Rows from block 2 of the text decoder, named by matrix and row number. Rows with one number belong to one neuron. Each number is 200 + 30 x the weight over its row's rms, rounded and kept within 0 to 999. All counts start at 0. After the name is the row's rms in percent of the matrix's.
# fc1: MLP up (decoder.blocks.2.mlp.fc1.weight, 384x128), inputs 0-127
# fc2: MLP down (decoder.blocks.2.mlp.fc2.weight, 128x384, transposed), outputs 0-127
fc1.254,111,134,191,288,162,177,214,197,173,131,208,193,199,203,230,162,245,187,193,155,193,197,216,193,168,190,191,205,167,198,217,227,201,199,192,229,256,199,232,141,210,194,196,178,199,229,201,153,228,201,275,201,196,213,209,212,189,185,204,221,191,214,214,187,198,201,199,212,224,204,199,194,180,195,211,245,202,135,273,133,144,166,201,168,178,212,239,210,200,144,232,205,205,166,188,199,204,200,222,222,190,146,296,221,192,185,198,151,190,178,190,220,247,155,197,240,214,174,235,168,201,204,132,161,176,212,199,174,195
fc2.254,121,201,203,192,148,200,185,228,151,119,210,140,153,200,215,170,283,189,201,176,202,191,198,184,187,199,196,201,172,235,201,265,194,197,200,200,207,205,200,132,130,219,155,212,200,206,199,255,134,199,224,137,240,147,230,200,196,202,182,216,212,199,219,170,201,227,202,242,254,203,250,175,197,192,180,202,171,184,208,300,250,265,194,199,198,178,196,173,188,162,208,201,199,193,199,199,127,201,179,214,196,246,200,174,188,179,198,193,200,204,224,221,190,194,176,202,214,170,199,208,191,199,149,196,184,203,267,209,204
fc1.255,124,204,178,203,208,172,196,195,200,152,209,162,198,182,205,195,258,154,149,239,198,192,181,167,216,202,221,213,191,227,168,227,141,177,217,201,212,199,174,170,198,180,186,173,169,285,162,189,237,221,219,223,217,213,182,199,133,200,195,207,112,177,204,217,202,205,197,218,261,242,218,192,238,197,201,280,179,213,188,137,186,195,200,171,218,240,196,225,198,204,233,207,183,216,215,203,206,179,181,197,253,200,235,226,209,236,176,262,190,197,191,255,206,177,205,170,134,190,132,176,181,157,218,173,201,224,201,199,112
fc2.255,133,225,201,229,195,209,215,209,201,174,210,133,161,207,203,223,200,192,214,198,210,200,199,193,175,145,185,84,197,219,178,243,167,206,202,183,202,209,199,233,217,200,188,197,200,260,88,221,215,242,246,190,202,178,200,240,206,210,209,225,203,182,208,244,158,212,228,195,242,217,291,142,210,174,177,214,161,159,178,197,217,200,218,199,204,181,187,205,203,199,216,194,123,180,211,224,217,193,287,187,189,205,190,254,197,171,198,231,199,225,200,200,157,200,170,210,163,181,214,193,230,204,273,197,199,200,199,217,167
fc1.256,065,256,255,197,203,179,174,224,199,165,194,325,217,209,157,202,210,280,235,231,99,200,232,199,227,202,200,203,196,202,187,204,199,172,200,240,227,215,195,288,204,203,159,194,202,200,186,200,121,213,230,211,194,212,199,201,196,218,203,212,202,246,172,199,228,215,202,201,198,206,213,172,144,202,188,204,212,196,180,100,217,205,254,216,179,196,175,213,169,239,196,205,164,208,229,180,207,202,196,201,190,225,196,178,200,202,201,202,201,231,195,224,200,259,191,172,192,202,195,187,133,198,194,205,263,217,217,232,188
fc2.256,072,222,253,169,199,197,250,194,189,202,199,201,191,265,202,223,188,226,175,155,243,177,223,196,201,199,199,194,191,223,200,214,120,155,207,220,252,245,216,216,143,188,231,199,188,220,212,195,140,208,233,197,78,195,202,200,201,200,226,154,202,200,155,200,221,200,294,228,203,204,218,217,214,198,166,201,185,190,205,244,190,206,217,135,189,199,208,203,199,216,234,210,134,202,159,266,199,199,198,212,237,209,188,220,195,194,150,199,189,141,208,200,208,202,201,208,208,205,212,168,203,208,189,184,176,156,236,197,113
fc1.257,129,255,190,255,213,204,220,201,157,199,212,171,203,198,203,199,236,312,214,217,198,202,199,192,202,219,194,163,189,203,196,202,201,169,190,207,216,198,159,187,196,192,200,205,176,198,200,221,208,168,187,214,203,203,179,127,190,201,181,198,239,257,159,198,181,206,210,160,190,202,207,187,199,231,192,214,177,184,171,199,200,200,206,197,221,260,220,167,253,212,200,171,197,211,191,202,173,208,206,218,203,201,198,158,130,246,207,162,204,253,191,208,202,198,89,200,246,211,244,215,150,192,150,60,203,186,194,202,211
fc2.257,125,201,201,199,205,166,173,196,200,196,241,160,164,205,257,194,203,177,191,205,178,214,197,199,166,185,199,171,255,207,178,149,196,238,199,216,222,183,172,189,202,194,216,188,157,206,197,260,181,189,201,213,205,220,174,201,207,208,246,132,200,263,198,154,202,197,221,202,163,220,137,241,204,185,194,199,201,200,208,132,128,203,200,200,200,340,210,199,195,194,201,221,166,201,168,188,238,201,182,214,193,200,198,272,194,76,206,202,249,177,227,246,233,211,182,196,202,192,196,206,197,221,200,196,209,196,190,204,199
fc1.258,041,268,201,213,194,199,209,200,193,204,231,304,198,150,193,246,258,199,219,200,202,207,181,219,186,219,137,205,148,205,202,190,200,229,238,195,193,162,170,200,205,323,202,200,209,158,180,110,194,198,225,195,205,194,205,200,199,236,209,221,189,210,200,204,197,234,175,167,152,244,217,204,200,235,200,196,223,199,207,180,185,195,200,199,201,187,178,126,238,216,163,207,199,203,205,190,192,206,195,197,297,186,200,228,194,227,180,193,223,204,131,203,200,206,199,151,191,174,200,200,163,219,184,184,221,127,194,164,206
fc2.258,042,175,176,208,199,184,199,218,225,218,201,213,209,91,202,166,177,190,196,224,199,211,222,163,211,207,149,199,162,193,192,189,275,176,202,195,193,219,220,210,191,199,243,126,199,263,128,199,212,202,207,199,174,209,180,179,175,230,254,168,183,189,163,198,220,221,177,192,148,198,213,196,199,221,182,227,195,137,208,203,195,173,212,227,194,183,199,196,185,200,201,184,197,157,199,175,207,205,219,37,150,202,164,172,216,193,194,201,202,233,225,188,190,188,194,139,216,173,188,198,195,150,185,167,187,196,177,186,191
fc1.259,028,201,191,198,213,200,230,146,179,262,191,229,189,209,169,211,227,188,208,194,206,191,209,202,230,331,195,215,217,200,180,234,273,201,199,203,176,198,203,219,201,194,228,231,198,193,208,232,200,164,190,217,192,179,231,224,254,134,160,292,204,262,262,205,216,260,176,272,153,226,203,201,169,164,269,214,210,172,175,189,239,210,232,200,205,243,203,193,203,183,175,210,212,231,199,274,188,213,195,227,206,196,190,194,191,159,200,159,207,223,199,176,199,211,230,197,205,189,175,208,193,209,162,200,239,169,194,202,210
fc2.259,026,200,208,198,206,202,199,197,214,222,203,189,218,167,206,253,211,180,215,201,196,313,208,199,202,233,218,216,185,198,216,209,235,186,203,185,181,248,256,202,259,266,176,201,210,219,219,200,202,222,206,245,248,222,199,166,157,224,213,194,175,205,188,169,185,202,185,180,182,199,244,199,186,193,206,210,158,189,224,246,199,232,239,163,186,197,211,193,203,189,240,192,205,211,180,228,214,222,129,239,88,191,270,154,204,229,269,203,268,190,207,185,240,207,223,167,188,177,192,244,230,212,191,194,265,185,196,155,211
fc1.260,125,201,200,263,193,254,205,192,184,164,274,266,196,203,295,160,197,170,221,178,212,157,210,199,194,202,200,202,195,218,200,199,205,198,206,222,195,208,195,192,215,206,212,200,249,288,186,246,281,196,290,187,182,193,229,164,215,181,199,209,173,248,128,145,173,193,201,200,227,198,201,225,208,198,220,185,199,225,161,145,189,223,203,201,175,168,182,253,212,177,200,205,150,202,196,180,202,200,202,200,206,202,186,214,176,203,197,212,163,202,264,201,253,192,202,196,231,220,198,176,155,191,201,179,195,200,212,286,223
fc2.260,126,265,203,197,201,201,124,78,207,236,204,190,201,185,246,188,167,188,186,199,164,186,200,173,196,235,277,207,203,189,247,230,188,200,203,221,197,201,194,218,200,198,212,204,286,256,193,200,204,196,322,195,169,189,165,199,204,205,215,185,195,214,204,213,187,118,194,198,232,216,200,228,182,228,232,219,214,198,200,190,180,211,219,202,156,149,243,182,200,192,229,205,198,239,191,193,200,203,219,202,179,196,185,202,193,194,221,197,161,196,184,143,153,191,213,200,249,207,203,135,188,200,199,205,203,197,201,205,134
fc1.261,151,189,284,201,233,208,153,199,198,212,199,224,168,219,236,220,219,273,219,225,192,198,199,193,231,204,193,194,201,173,149,176,195,188,160,196,199,197,246,185,141,160,200,202,200,178,150,200,230,203,184,200,202,198,206,188,173,276,197,224,202,200,264,213,204,201,202,205,202,192,237,190,200,50,228,225,188,231,196,198,199,208,175,210,233,170,184,200,211,188,196,176,190,186,188,154,184,220,202,200,173,212,247,234,202,232,219,189,136,182,219,195,250,195,217,199,292,239,195,277,208,202,200,191,209,195,181,180,198
fc2.261,126,205,237,215,198,209,192,201,201,225,201,202,204,198,221,203,193,196,191,234,116,208,201,208,177,202,202,181,201,202,213,205,194,220,203,177,216,218,195,202,151,179,211,209,231,251,139,211,203,199,153,181,259,207,201,200,198,212,194,160,201,247,321,219,265,195,201,155,273,209,241,170,205,63,225,200,208,203,202,200,212,226,184,197,201,196,191,241,188,214,204,200,196,245,176,175,206,206,230,185,200,200,207,248,226,202,263,172,172,101,198,217,245,199,192,217,194,207,179,241,198,187,201,205,200,190,217,217,199
fc1.262,023,204,206,196,200,166,203,257,195,192,215,187,243,188,187,174,186,225,142,199,192,215,217,197,220,205,196,188,187,189,204,201,208,218,131,194,203,234,179,197,218,171,194,233,199,167,210,156,252,197,236,214,190,226,196,204,194,185,192,200,198,199,179,198,178,238,76,202,197,204,140,202,187,146,157,154,198,186,181,197,200,197,193,187,172,349,229,202,202,186,201,157,203,191,246,197,167,195,216,207,202,119,177,199,232,210,154,213,198,273,162,162,207,176,202,181,211,213,185,181,200,147,174,216,194,165,199,209,200
fc2.262,026,167,203,195,213,188,187,191,217,175,203,209,203,195,211,196,201,242,224,202,207,131,194,255,221,133,206,194,197,201,198,160,159,216,225,195,103,234,208,196,204,208,175,198,214,211,291,207,201,181,200,149,204,186,199,218,128,200,207,205,203,203,212,202,208,208,203,213,205,159,171,201,194,178,178,184,221,208,191,281,216,212,311,224,166,214,206,157,288,182,188,223,194,205,194,196,164,221,210,263,214,321,216,200,196,189,178,192,179,189,204,167,205,198,177,186,204,187,179,232,195,199,196,184,210,208,167,200,199
fc1.264,044,202,229,217,211,205,188,211,93,197,182,201,178,189,123,234,257,193,196,198,199,183,211,208,211,198,194,130,210,205,231,182,194,175,183,196,193,194,184,213,295,191,173,159,199,241,192,200,199,226,261,217,235,230,207,195,195,167,202,214,227,220,158,202,202,161,203,201,198,200,181,197,131,196,177,160,196,193,183,150,255,195,174,224,191,141,193,176,214,199,200,192,242,305,209,220,212,238,185,227,216,233,191,193,196,265,204,197,124,203,131,227,207,201,168,209,229,206,188,201,187,202,182,202,213,181,196,231,169
fc2.264,046,203,188,182,199,208,174,200,207,201,177,218,131,168,165,220,202,198,159,184,205,203,224,202,160,212,200,202,218,199,203,194,199,137,209,182,185,203,228,204,209,184,193,191,230,200,167,207,189,169,203,183,241,234,192,203,324,193,202,189,199,200,190,202,214,203,208,170,206,218,183,175,198,212,213,200,215,218,220,242,189,204,143,215,193,183,166,91,282,185,189,221,202,214,177,206,194,204,226,206,173,206,207,172,194,63,199,215,208,124,191,198,233,182,155,201,207,204,187,204,170,199,185,201,165,157,133,253,201
fc1.265,117,284,199,235,205,196,199,171,190,172,193,197,180,206,173,225,196,221,240,167,204,192,236,216,202,265,201,200,203,210,133,200,201,165,180,234,177,205,205,201,141,114,216,186,227,201,206,201,202,212,187,200,164,170,179,231,199,189,200,199,207,206,197,181,234,197,148,189,200,222,150,206,213,197,221,283,204,200,192,233,207,193,200,104,182,201,209,194,201,192,216,203,195,230,199,201,198,201,186,148,149,184,201,195,193,227,200,193,217,229,204,252,192,202,137,201,200,212,223,184,91,255,196,206,258,116,198,205,152
fc2.265,125,235,209,217,209,162,164,174,188,192,183,214,201,235,186,279,191,194,198,215,177,202,166,215,193,163,176,217,146,196,196,196,197,196,157,210,215,179,163,201,153,76,176,191,158,186,201,198,192,200,226,218,208,176,190,211,167,241,201,231,165,193,220,237,221,197,206,242,253,223,147,200,197,185,197,233,317,203,181,200,205,141,199,189,199,228,197,182,204,186,150,180,274,194,151,200,177,170,204,212,201,222,216,215,205,185,299,190,134,191,195,196,195,198,203,203,205,189,199,190,204,248,190,199,162,205,179,202,209
fc1.266,125,206,184,173,245,219,199,198,201,189,209,235,187,202,177,207,191,194,200,244,183,156,203,147,212,204,198,128,54,269,209,190,187,207,245,253,205,199,205,200,209,151,195,162,176,208,223,200,181,203,241,208,201,213,192,77,208,177,194,196,199,203,195,201,211,219,196,229,213,198,189,191,198,199,160,199,206,101,161,208,202,195,195,183,205,183,214,202,203,196,200,177,210,127,169,199,200,276,182,195,200,204,217,201,203,229,199,198,186,207,201,197,253,199,188,202,200,200,169,202,193,182,154,200,200,141,224,174,165
fc2.266,120,195,220,230,213,197,208,204,199,214,203,200,219,212,208,196,205,256,201,162,260,160,270,187,195,91,198,188,166,216,211,221,179,200,142,241,203,192,197,190,183,201,143,199,181,257,194,170,195,210,201,216,189,235,175,195,194,206,149,211,193,218,199,208,209,219,135,198,200,273,191,215,225,199,191,220,190,200,200,218,295,182,146,198,280,198,226,288,194,196,156,163,199,202,202,191,243,197,229,202,195,179,241,205,202,155,200,201,200,227,264,186,243,251,159,192,221,201,213,197,197,189,193,203,205,164,172,167,192
fc1.268,133,199,144,206,183,196,231,221,199,217,197,215,193,160,222,80,196,196,199,174,267,179,227,200,202,192,178,220,215,185,204,192,219,194,141,202,207,180,200,200,292,205,207,216,203,202,199,146,235,197,291,194,198,212,193,197,209,201,195,200,226,211,201,198,199,188,200,210,234,169,194,184,226,213,199,255,194,318,210,154,196,211,219,194,220,203,193,220,230,199,186,202,182,247,253,208,199,200,169,241,197,191,203,228,213,237,116,198,194,249,245,201,191,192,159,197,121,197,205,210,194,189,204,201,148,200,186,196,184
fc2.268,107,186,47,203,233,172,120,198,210,190,219,193,200,220,214,167,188,200,199,193,210,226,203,202,222,179,214,181,209,189,170,206,203,194,191,194,226,169,202,200,287,220,156,166,217,200,181,202,259,202,205,210,201,221,144,196,203,219,203,235,194,198,185,232,205,180,200,165,306,204,211,204,206,227,152,207,193,209,222,197,233,201,189,202,200,211,184,218,185,228,200,199,202,274,269,221,202,224,243,206,205,202,190,221,198,212,122,164,192,198,193,196,244,211,212,153,179,190,200,198,201,248,205,236,200,239,253,210,203
fc1.270,047,178,216,256,227,95,200,183,200,194,194,236,197,197,198,78,148,229,188,197,201,200,207,210,190,197,184,203,184,200,194,215,219,204,263,216,197,217,198,197,229,203,194,193,214,207,131,205,172,232,186,239,245,201,168,241,200,185,195,161,198,185,138,219,194,201,210,196,183,228,107,239,140,193,174,197,222,174,195,243,179,240,201,200,197,207,217,195,185,198,203,215,196,201,185,220,147,196,164,231,216,202,154,219,190,216,202,201,205,245,209,206,217,152,161,191,195,266,204,190,143,234,192,168,256,146,207,198,202
fc2.270,043,207,163,203,199,195,245,154,195,200,200,241,201,205,215,167,202,198,214,224,175,196,200,204,97,199,239,212,67,201,192,228,166,210,212,194,221,189,198,209,212,185,155,214,219,151,204,205,169,249,196,253,222,198,221,200,213,182,203,149,228,200,199,247,201,186,192,184,262,188,180,198,205,202,245,212,181,204,211,220,188,205,199,194,197,184,206,210,197,160,197,278,246,190,254,226,200,202,227,259,194,207,218,231,209,188,309,218,229,222,188,224,211,194,209,206,218,200,278,250,208,221,185,190,180,197,200,204,231
fc1.271,110,161,223,200,190,180,211,197,180,187,196,193,245,248,196,265,197,141,211,206,121,225,208,209,163,210,191,249,223,200,226,224,197,203,193,205,199,238,269,201,218,197,212,159,199,200,221,192,250,192,220,203,199,200,177,190,199,202,205,214,199,202,199,200,226,200,199,210,217,213,184,214,238,212,201,91,204,217,284,209,194,212,177,215,198,124,200,196,199,210,189,201,218,213,201,253,250,199,200,190,120,147,209,233,197,299,199,199,189,224,176,250,234,201,188,204,200,166,218,188,180,200,194,257,288,194,196,189,194
fc2.271,132,197,67,198,195,142,199,145,239,147,196,222,201,231,153,179,199,230,173,220,200,205,126,232,185,132,214,226,197,197,175,210,199,206,213,241,201,199,228,198,201,182,186,187,210,228,190,195,221,204,202,201,166,191,209,182,164,227,200,200,200,199,242,197,160,202,209,190,237,137,168,218,199,199,204,200,182,185,205,207,204,177,198,204,198,122,193,207,198,185,210,202,212,203,206,173,214,201,193,220,208,199,139,199,191,155,198,205,199,159,178,223,247,185,200,203,202,191,206,240,212,235,188,187,205,270,214,94,294
fc1.272,058,216,209,264,222,157,204,54,178,201,204,196,185,215,204,194,204,209,215,208,210,192,192,210,191,191,214,218,198,197,217,238,204,211,185,199,216,175,184,197,211,219,179,183,200,216,204,195,192,256,182,232,247,150,253,251,195,165,179,215,199,200,187,173,176,207,205,178,202,125,200,196,192,219,214,181,174,207,189,210,120,200,202,160,207,260,217,202,177,194,165,247,195,132,197,187,206,204,179,247,153,227,204,213,257,198,203,201,191,207,211,200,199,253,238,199,214,226,217,278,216,200,111,211,206,162,201,240,171
fc2.272,057,175,209,197,199,192,202,199,224,205,199,190,185,182,190,202,202,178,157,229,202,201,134,200,179,177,211,201,128,270,213,212,162,192,182,170,110,202,190,204,228,195,137,225,206,217,132,204,178,194,199,175,124,186,210,212,209,213,202,170,205,184,173,201,182,234,203,229,186,167,197,199,198,200,190,171,184,186,283,193,200,191,204,184,184,179,243,167,208,125,215,205,184,208,172,204,217,187,208,209,198,197,202,206,252,204,221,235,190,127,207,212,186,164,211,197,160,206,198,344,195,207,200,198,233,156,152,202,185
fc1.273,137,256,151,252,198,204,199,181,182,193,222,240,184,200,199,238,164,245,234,190,195,174,219,239,192,196,186,190,210,160,188,195,199,211,218,230,262,146,197,211,201,198,251,150,211,195,172,237,194,202,146,190,160,184,204,185,236,182,207,183,189,200,182,181,202,200,204,170,197,235,162,214,188,202,200,200,234,148,70,200,170,160,198,204,210,199,199,144,244,241,193,205,195,190,162,189,209,200,202,186,218,199,232,190,216,236,229,174,214,207,137,173,198,199,201,195,188,205,203,195,83,207,209,119,200,201,157,230,185
fc2.273,115,202,199,199,220,197,210,216,192,252,196,252,166,211,207,267,125,221,233,195,195,222,189,199,198,193,168,210,220,165,181,198,176,216,200,206,196,185,213,238,203,207,200,177,239,198,176,206,214,233,202,171,200,217,223,200,208,204,208,249,176,198,199,194,205,187,192,208,219,211,175,219,167,242,163,202,193,200,129,351,182,169,210,227,263,247,200,195,220,252,197,237,195,194,160,191,234,168,210,204,195,215,223,220,166,180,258,196,211,223,199,180,204,191,199,202,193,212,152,200,165,200,206,78,157,222,200,243,204
fc1.274,135,202,233,184,179,214,209,205,202,200,243,179,198,246,175,162,187,200,217,174,207,163,198,150,323,215,225,221,184,195,230,192,201,183,191,200,180,168,203,251,202,189,145,202,244,198,237,197,205,199,206,208,225,188,137,198,206,189,164,209,181,204,143,203,209,209,195,194,198,131,200,187,194,312,224,246,235,204,173,206,188,197,244,209,211,207,143,186,165,162,230,226,182,202,201,202,145,171,167,198,189,175,221,203,197,194,160,197,200,190,199,206,176,224,280,204,177,234,118,188,138,224,216,231,188,206,193,194,193
fc2.274,143,216,191,176,214,236,50,198,196,187,230,200,198,211,201,185,195,171,213,195,204,170,235,151,253,281,212,201,201,202,186,221,198,201,198,205,208,204,198,200,213,235,169,199,260,211,200,202,199,200,187,200,141,203,192,194,187,190,216,194,202,177,186,318,204,168,226,191,195,197,218,199,198,189,200,268,185,205,211,214,213,204,198,184,185,245,246,145,189,199,264,149,195,258,219,211,202,201,102,222,201,172,200,200,177,193,110,200,199,208,205,192,200,208,218,188,202,198,171,187,199,200,198,206,216,212,200,197,204
fc1.275,089,197,169,186,180,186,202,188,177,197,230,185,241,207,200,113,295,274,162,201,198,251,214,153,160,133,200,172,205,176,202,199,253,201,197,142,199,200,198,201,276,216,166,200,196,218,200,272,177,142,189,255,140,223,191,202,224,189,168,193,199,200,195,201,221,195,200,187,192,184,152,199,140,216,232,146,208,144,196,236,180,202,211,232,201,194,271,208,199,217,201,183,197,253,199,257,202,203,203,198,169,242,197,189,245,197,210,212,204,157,190,197,205,204,182,220,204,200,206,201,154,209,194,233,197,180,166,219,200
fc2.275,107,301,207,210,215,219,191,203,199,243,209,137,178,181,271,250,201,197,204,199,200,220,165,184,131,255,203,159,194,202,201,213,216,202,190,199,185,188,196,189,255,200,125,176,195,200,136,223,208,203,164,210,202,218,225,207,192,147,231,196,210,200,261,216,199,212,252,200,228,221,184,192,211,200,177,228,177,200,190,96,161,171,205,253,194,261,202,211,187,218,228,190,189,225,199,179,201,160,195,197,196,201,189,234,209,215,220,218,153,206,243,169,200,179,223,209,227,206,179,195,190,172,154,234,170,246,196,275,185
fc1.276,138,194,162,161,183,166,190,205,167,197,208,228,253,146,196,243,213,200,180,218,207,168,181,201,200,115,175,140,209,183,220,199,235,198,274,198,247,224,200,227,197,201,209,140,144,203,202,209,190,200,225,180,225,189,201,212,167,202,168,196,166,192,200,200,218,161,216,261,196,211,227,186,161,202,202,156,248,177,209,265,194,199,176,194,200,186,196,156,226,205,198,201,202,222,194,202,158,225,173,250,196,236,225,226,142,169,175,107,190,197,136,223,189,199,201,175,173,197,173,189,227,202,115,251,218,152,194,199,185
fc2.276,137,227,228,180,193,208,218,222,206,209,155,210,204,170,176,213,188,219,214,110,200,190,226,217,211,130,194,193,236,167,211,232,200,259,200,159,204,137,194,229,201,221,179,188,217,272,162,129,201,200,199,198,173,199,230,205,198,196,201,200,197,198,154,179,201,177,201,142,177,218,221,214,201,139,197,201,205,189,196,200,204,185,191,192,188,212,160,195,200,198,212,199,144,167,209,215,226,187,323,182,190,213,200,209,153,125,202,171,277,196,185,203,184,203,210,246,188,204,239,207,213,174,134,202,215,185,229,210,137
fc1.277,089,171,200,200,199,240,189,199,199,209,194,198,235,203,204,274,199,199,214,201,195,202,223,199,216,192,122,215,199,182,209,176,229,238,195,187,215,199,145,201,205,192,184,139,198,219,200,196,200,186,213,212,235,198,205,196,194,204,202,146,213,214,156,183,186,199,210,197,102,260,150,200,197,152,205,204,195,224,183,165,146,131,199,199,191,183,199,197,206,192,196,246,207,206,203,175,197,173,159,206,197,214,182,189,192,203,197,245,248,208,167,161,208,205,261,200,190,196,37,196,209,172,187,200,163,160,261,203,193
fc2.277,088,205,177,116,156,127,214,187,193,202,201,238,200,266,201,175,190,246,190,206,203,235,202,208,200,211,184,197,204,207,184,233,194,200,203,201,205,192,130,146,180,202,163,200,244,249,175,180,129,198,187,188,229,198,162,202,211,191,199,202,199,205,228,199,200,196,221,198,160,235,195,272,202,248,204,241,167,199,174,186,201,188,199,207,169,158,196,215,202,194,192,199,272,167,161,214,189,186,222,219,189,214,245,202,231,131,214,187,211,200,221,157,250,222,201,220,203,199,231,269,278,195,151,200,112,212,216,218,196
fc1.278,029,204,168,273,227,191,194,206,271,193,202,165,117,127,139,204,187,188,212,298,188,190,221,257,175,186,204,180,194,244,243,188,200,196,217,247,206,209,217,201,162,175,200,154,192,197,222,204,205,177,202,239,173,161,202,201,200,218,207,181,265,236,200,201,231,173,168,216,216,214,201,214,194,174,199,195,144,195,269,195,114,242,141,226,201,193,169,218,236,217,142,191,193,198,191,176,206,200,212,196,201,199,204,208,169,213,252,223,229,187,154,189,195,243,201,205,246,201,206,192,229,248,181,199,204,200,204,201,199
fc2.278,029,108,185,158,219,258,203,198,201,218,192,192,201,169,178,246,217,199,172,209,202,176,259,147,242,199,170,140,186,193,200,220,199,172,255,202,202,216,233,158,195,195,209,199,208,183,202,212,190,248,192,182,74,197,195,196,196,205,207,178,202,207,198,195,194,158,218,220,185,188,194,205,188,210,220,222,202,200,226,274,203,205,204,188,192,219,223,138,197,176,274,210,146,280,202,210,200,239,198,295,203,217,200,197,194,224,174,219,219,200,162,237,207,198,186,213,199,211,179,258,178,199,224,236,199,192,200,160,178
fc1.279,162,226,272,200,186,197,209,202,276,199,228,207,234,213,130,199,209,180,207,199,198,186,200,186,192,209,285,202,193,181,202,244,198,205,175,197,203,171,200,243,188,197,175,198,169,150,172,198,201,149,200,186,175,243,200,199,172,231,196,238,200,202,264,230,204,210,191,141,208,169,195,253,195,237,208,163,222,191,202,236,181,204,215,241,202,207,120,200,212,141,195,202,198,183,197,185,213,137,149,204,177,204,219,176,204,216,195,200,210,193,300,204,124,195,241,200,200,231,119,200,201,223,199,203,195,223,210,222,144
fc2.279,127,199,139,155,234,266,200,204,186,222,203,199,202,195,200,194,196,194,201,200,210,193,198,187,208,146,180,198,199,201,221,216,201,218,200,201,194,203,236,200,105,179,253,196,149,131,215,211,181,224,182,195,204,199,199,180,200,215,192,201,200,172,240,269,195,155,200,257,214,195,220,210,211,216,181,214,198,194,204,233,224,120,195,203,200,183,305,220,186,196,206,205,185,205,192,275,191,305,175,192,193,200,200,141,180,265,135,178,173,201,199,199,232,202,197,212,196,215,120,197,193,170,205,196,205,194,211,205,179
fc1.280,023,189,202,231,191,199,191,202,205,178,187,166,205,198,160,174,201,111,149,219,229,178,203,192,210,174,200,200,154,182,232,179,199,202,200,258,236,194,220,205,270,208,205,228,201,202,201,200,188,203,235,169,217,176,210,255,207,194,220,132,206,187,223,254,198,204,219,181,171,187,195,199,201,296,192,212,248,190,200,210,170,201,201,199,171,191,197,189,249,212,206,200,194,251,195,200,177,198,198,192,206,214,251,127,167,227,50,245,168,202,200,230,209,210,226,214,207,228,183,189,187,203,132,186,216,184,201,210,175
fc2.280,029,178,234,179,187,193,165,203,200,113,204,185,177,178,227,200,188,186,211,215,207,233,193,210,193,196,249,178,142,234,197,204,231,201,201,228,159,179,180,193,198,211,167,236,160,217,200,212,199,207,186,201,176,199,199,197,189,234,189,185,200,190,189,239,210,203,194,190,214,207,199,206,210,189,155,228,200,208,170,197,202,154,208,199,203,203,229,247,220,208,294,174,176,244,171,165,189,181,174,340,145,222,184,186,181,195,138,166,232,201,219,200,169,310,242,201,195,212,204,206,195,182,201,201,196,289,211,197,220
fc1.281,101,281,247,193,229,152,209,184,209,201,188,204,202,171,213,197,195,194,195,196,200,226,201,226,209,197,173,143,161,194,224,149,212,227,189,200,200,198,198,203,295,225,187,184,191,90,134,189,196,200,145,204,214,199,171,200,212,187,163,170,199,159,185,180,202,212,174,201,224,183,200,199,207,183,201,323,223,220,189,196,210,200,199,185,200,204,200,204,206,231,119,190,200,199,198,199,239,197,196,126,156,200,220,181,158,224,206,235,241,192,197,270,200,223,200,204,181,215,230,192,183,166,233,161,180,216,217,199,162
fc2.281,098,254,203,95,232,198,204,203,230,200,158,190,190,200,265,201,187,263,202,146,176,215,192,216,144,287,217,226,200,208,193,168,200,206,198,205,226,200,199,189,295,192,199,155,214,181,204,202,193,195,161,127,180,209,175,201,169,192,231,177,210,188,248,202,227,199,195,209,280,188,149,206,222,232,196,292,202,214,170,181,198,202,199,202,182,153,181,234,188,188,183,189,168,211,176,172,204,145,205,245,204,209,199,222,173,199,204,201,207,182,196,207,202,200,199,160,200,208,202,200,180,181,196,235,186,259,179,255,203
fc1.282,185,229,107,210,200,208,197,215,189,200,198,160,212,199,202,253,226,187,228,194,197,209,182,264,236,245,201,141,201,176,211,199,200,205,166,258,198,205,206,188,226,198,211,210,136,181,193,172,191,200,200,223,192,190,173,187,174,146,183,244,130,140,169,142,194,241,236,131,227,193,205,200,217,219,194,197,214,201,192,189,200,131,201,180,173,160,201,159,199,283,168,223,195,295,203,110,242,205,187,184,220,238,208,255,188,171,199,195,197,200,199,195,202,170,174,200,221,188,206,194,188,200,217,193,217,200,221,195,202
fc2.282,148,178,146,191,222,216,209,201,196,196,206,175,159,197,196,267,174,207,201,198,202,204,238,199,206,198,209,209,232,111,163,111,225,205,115,239,222,224,184,187,218,202,205,216,163,202,219,137,220,248,230,220,108,209,202,202,219,188,234,226,224,165,199,179,195,194,240,136,268,199,200,208,206,204,202,196,174,199,200,205,157,132,206,225,156,185,206,196,196,293,153,204,203,212,260,204,227,190,220,198,204,214,189,184,201,200,166,201,188,136,226,242,202,193,196,197,195,201,178,205,142,206,193,191,199,206,197,194,201
fc1.283,089,166,202,199,200,209,201,208,204,230,153,166,202,194,199,200,194,171,199,202,197,198,164,200,240,197,190,256,197,213,199,199,202,199,205,205,185,144,204,214,203,210,146,205,200,260,257,228,200,185,221,291,113,200,261,199,266,201,201,200,182,215,246,199,190,190,199,213,116,187,202,185,127,204,200,274,215,207,197,247,204,200,219,187,215,229,199,217,200,219,162,236,196,214,211,219,244,228,198,149,204,156,164,203,218,212,195,226,207,122,200,200,110,202,202,199,139,147,180,189,201,227,199,207,247,187,195,195,197
fc2.283,114,170,192,275,133,152,203,201,129,208,178,191,200,197,194,197,200,190,197,180,125,197,195,209,142,201,160,163,163,203,187,139,199,201,202,202,199,198,227,196,206,200,162,201,196,235,132,198,200,194,132,186,196,200,187,189,167,190,258,194,142,162,198,177,194,184,167,201,203,207,251,210,193,215,200,177,157,125,181,196,199,200,202,201,244,171,202,190,205,202,198,136,217,211,203,201,196,201,208,228,200,203,152,201,152,200,216,131,201,203,197,280,162,194,232,288,170,175,191,211,199,237,207,194,212,198,201,151,155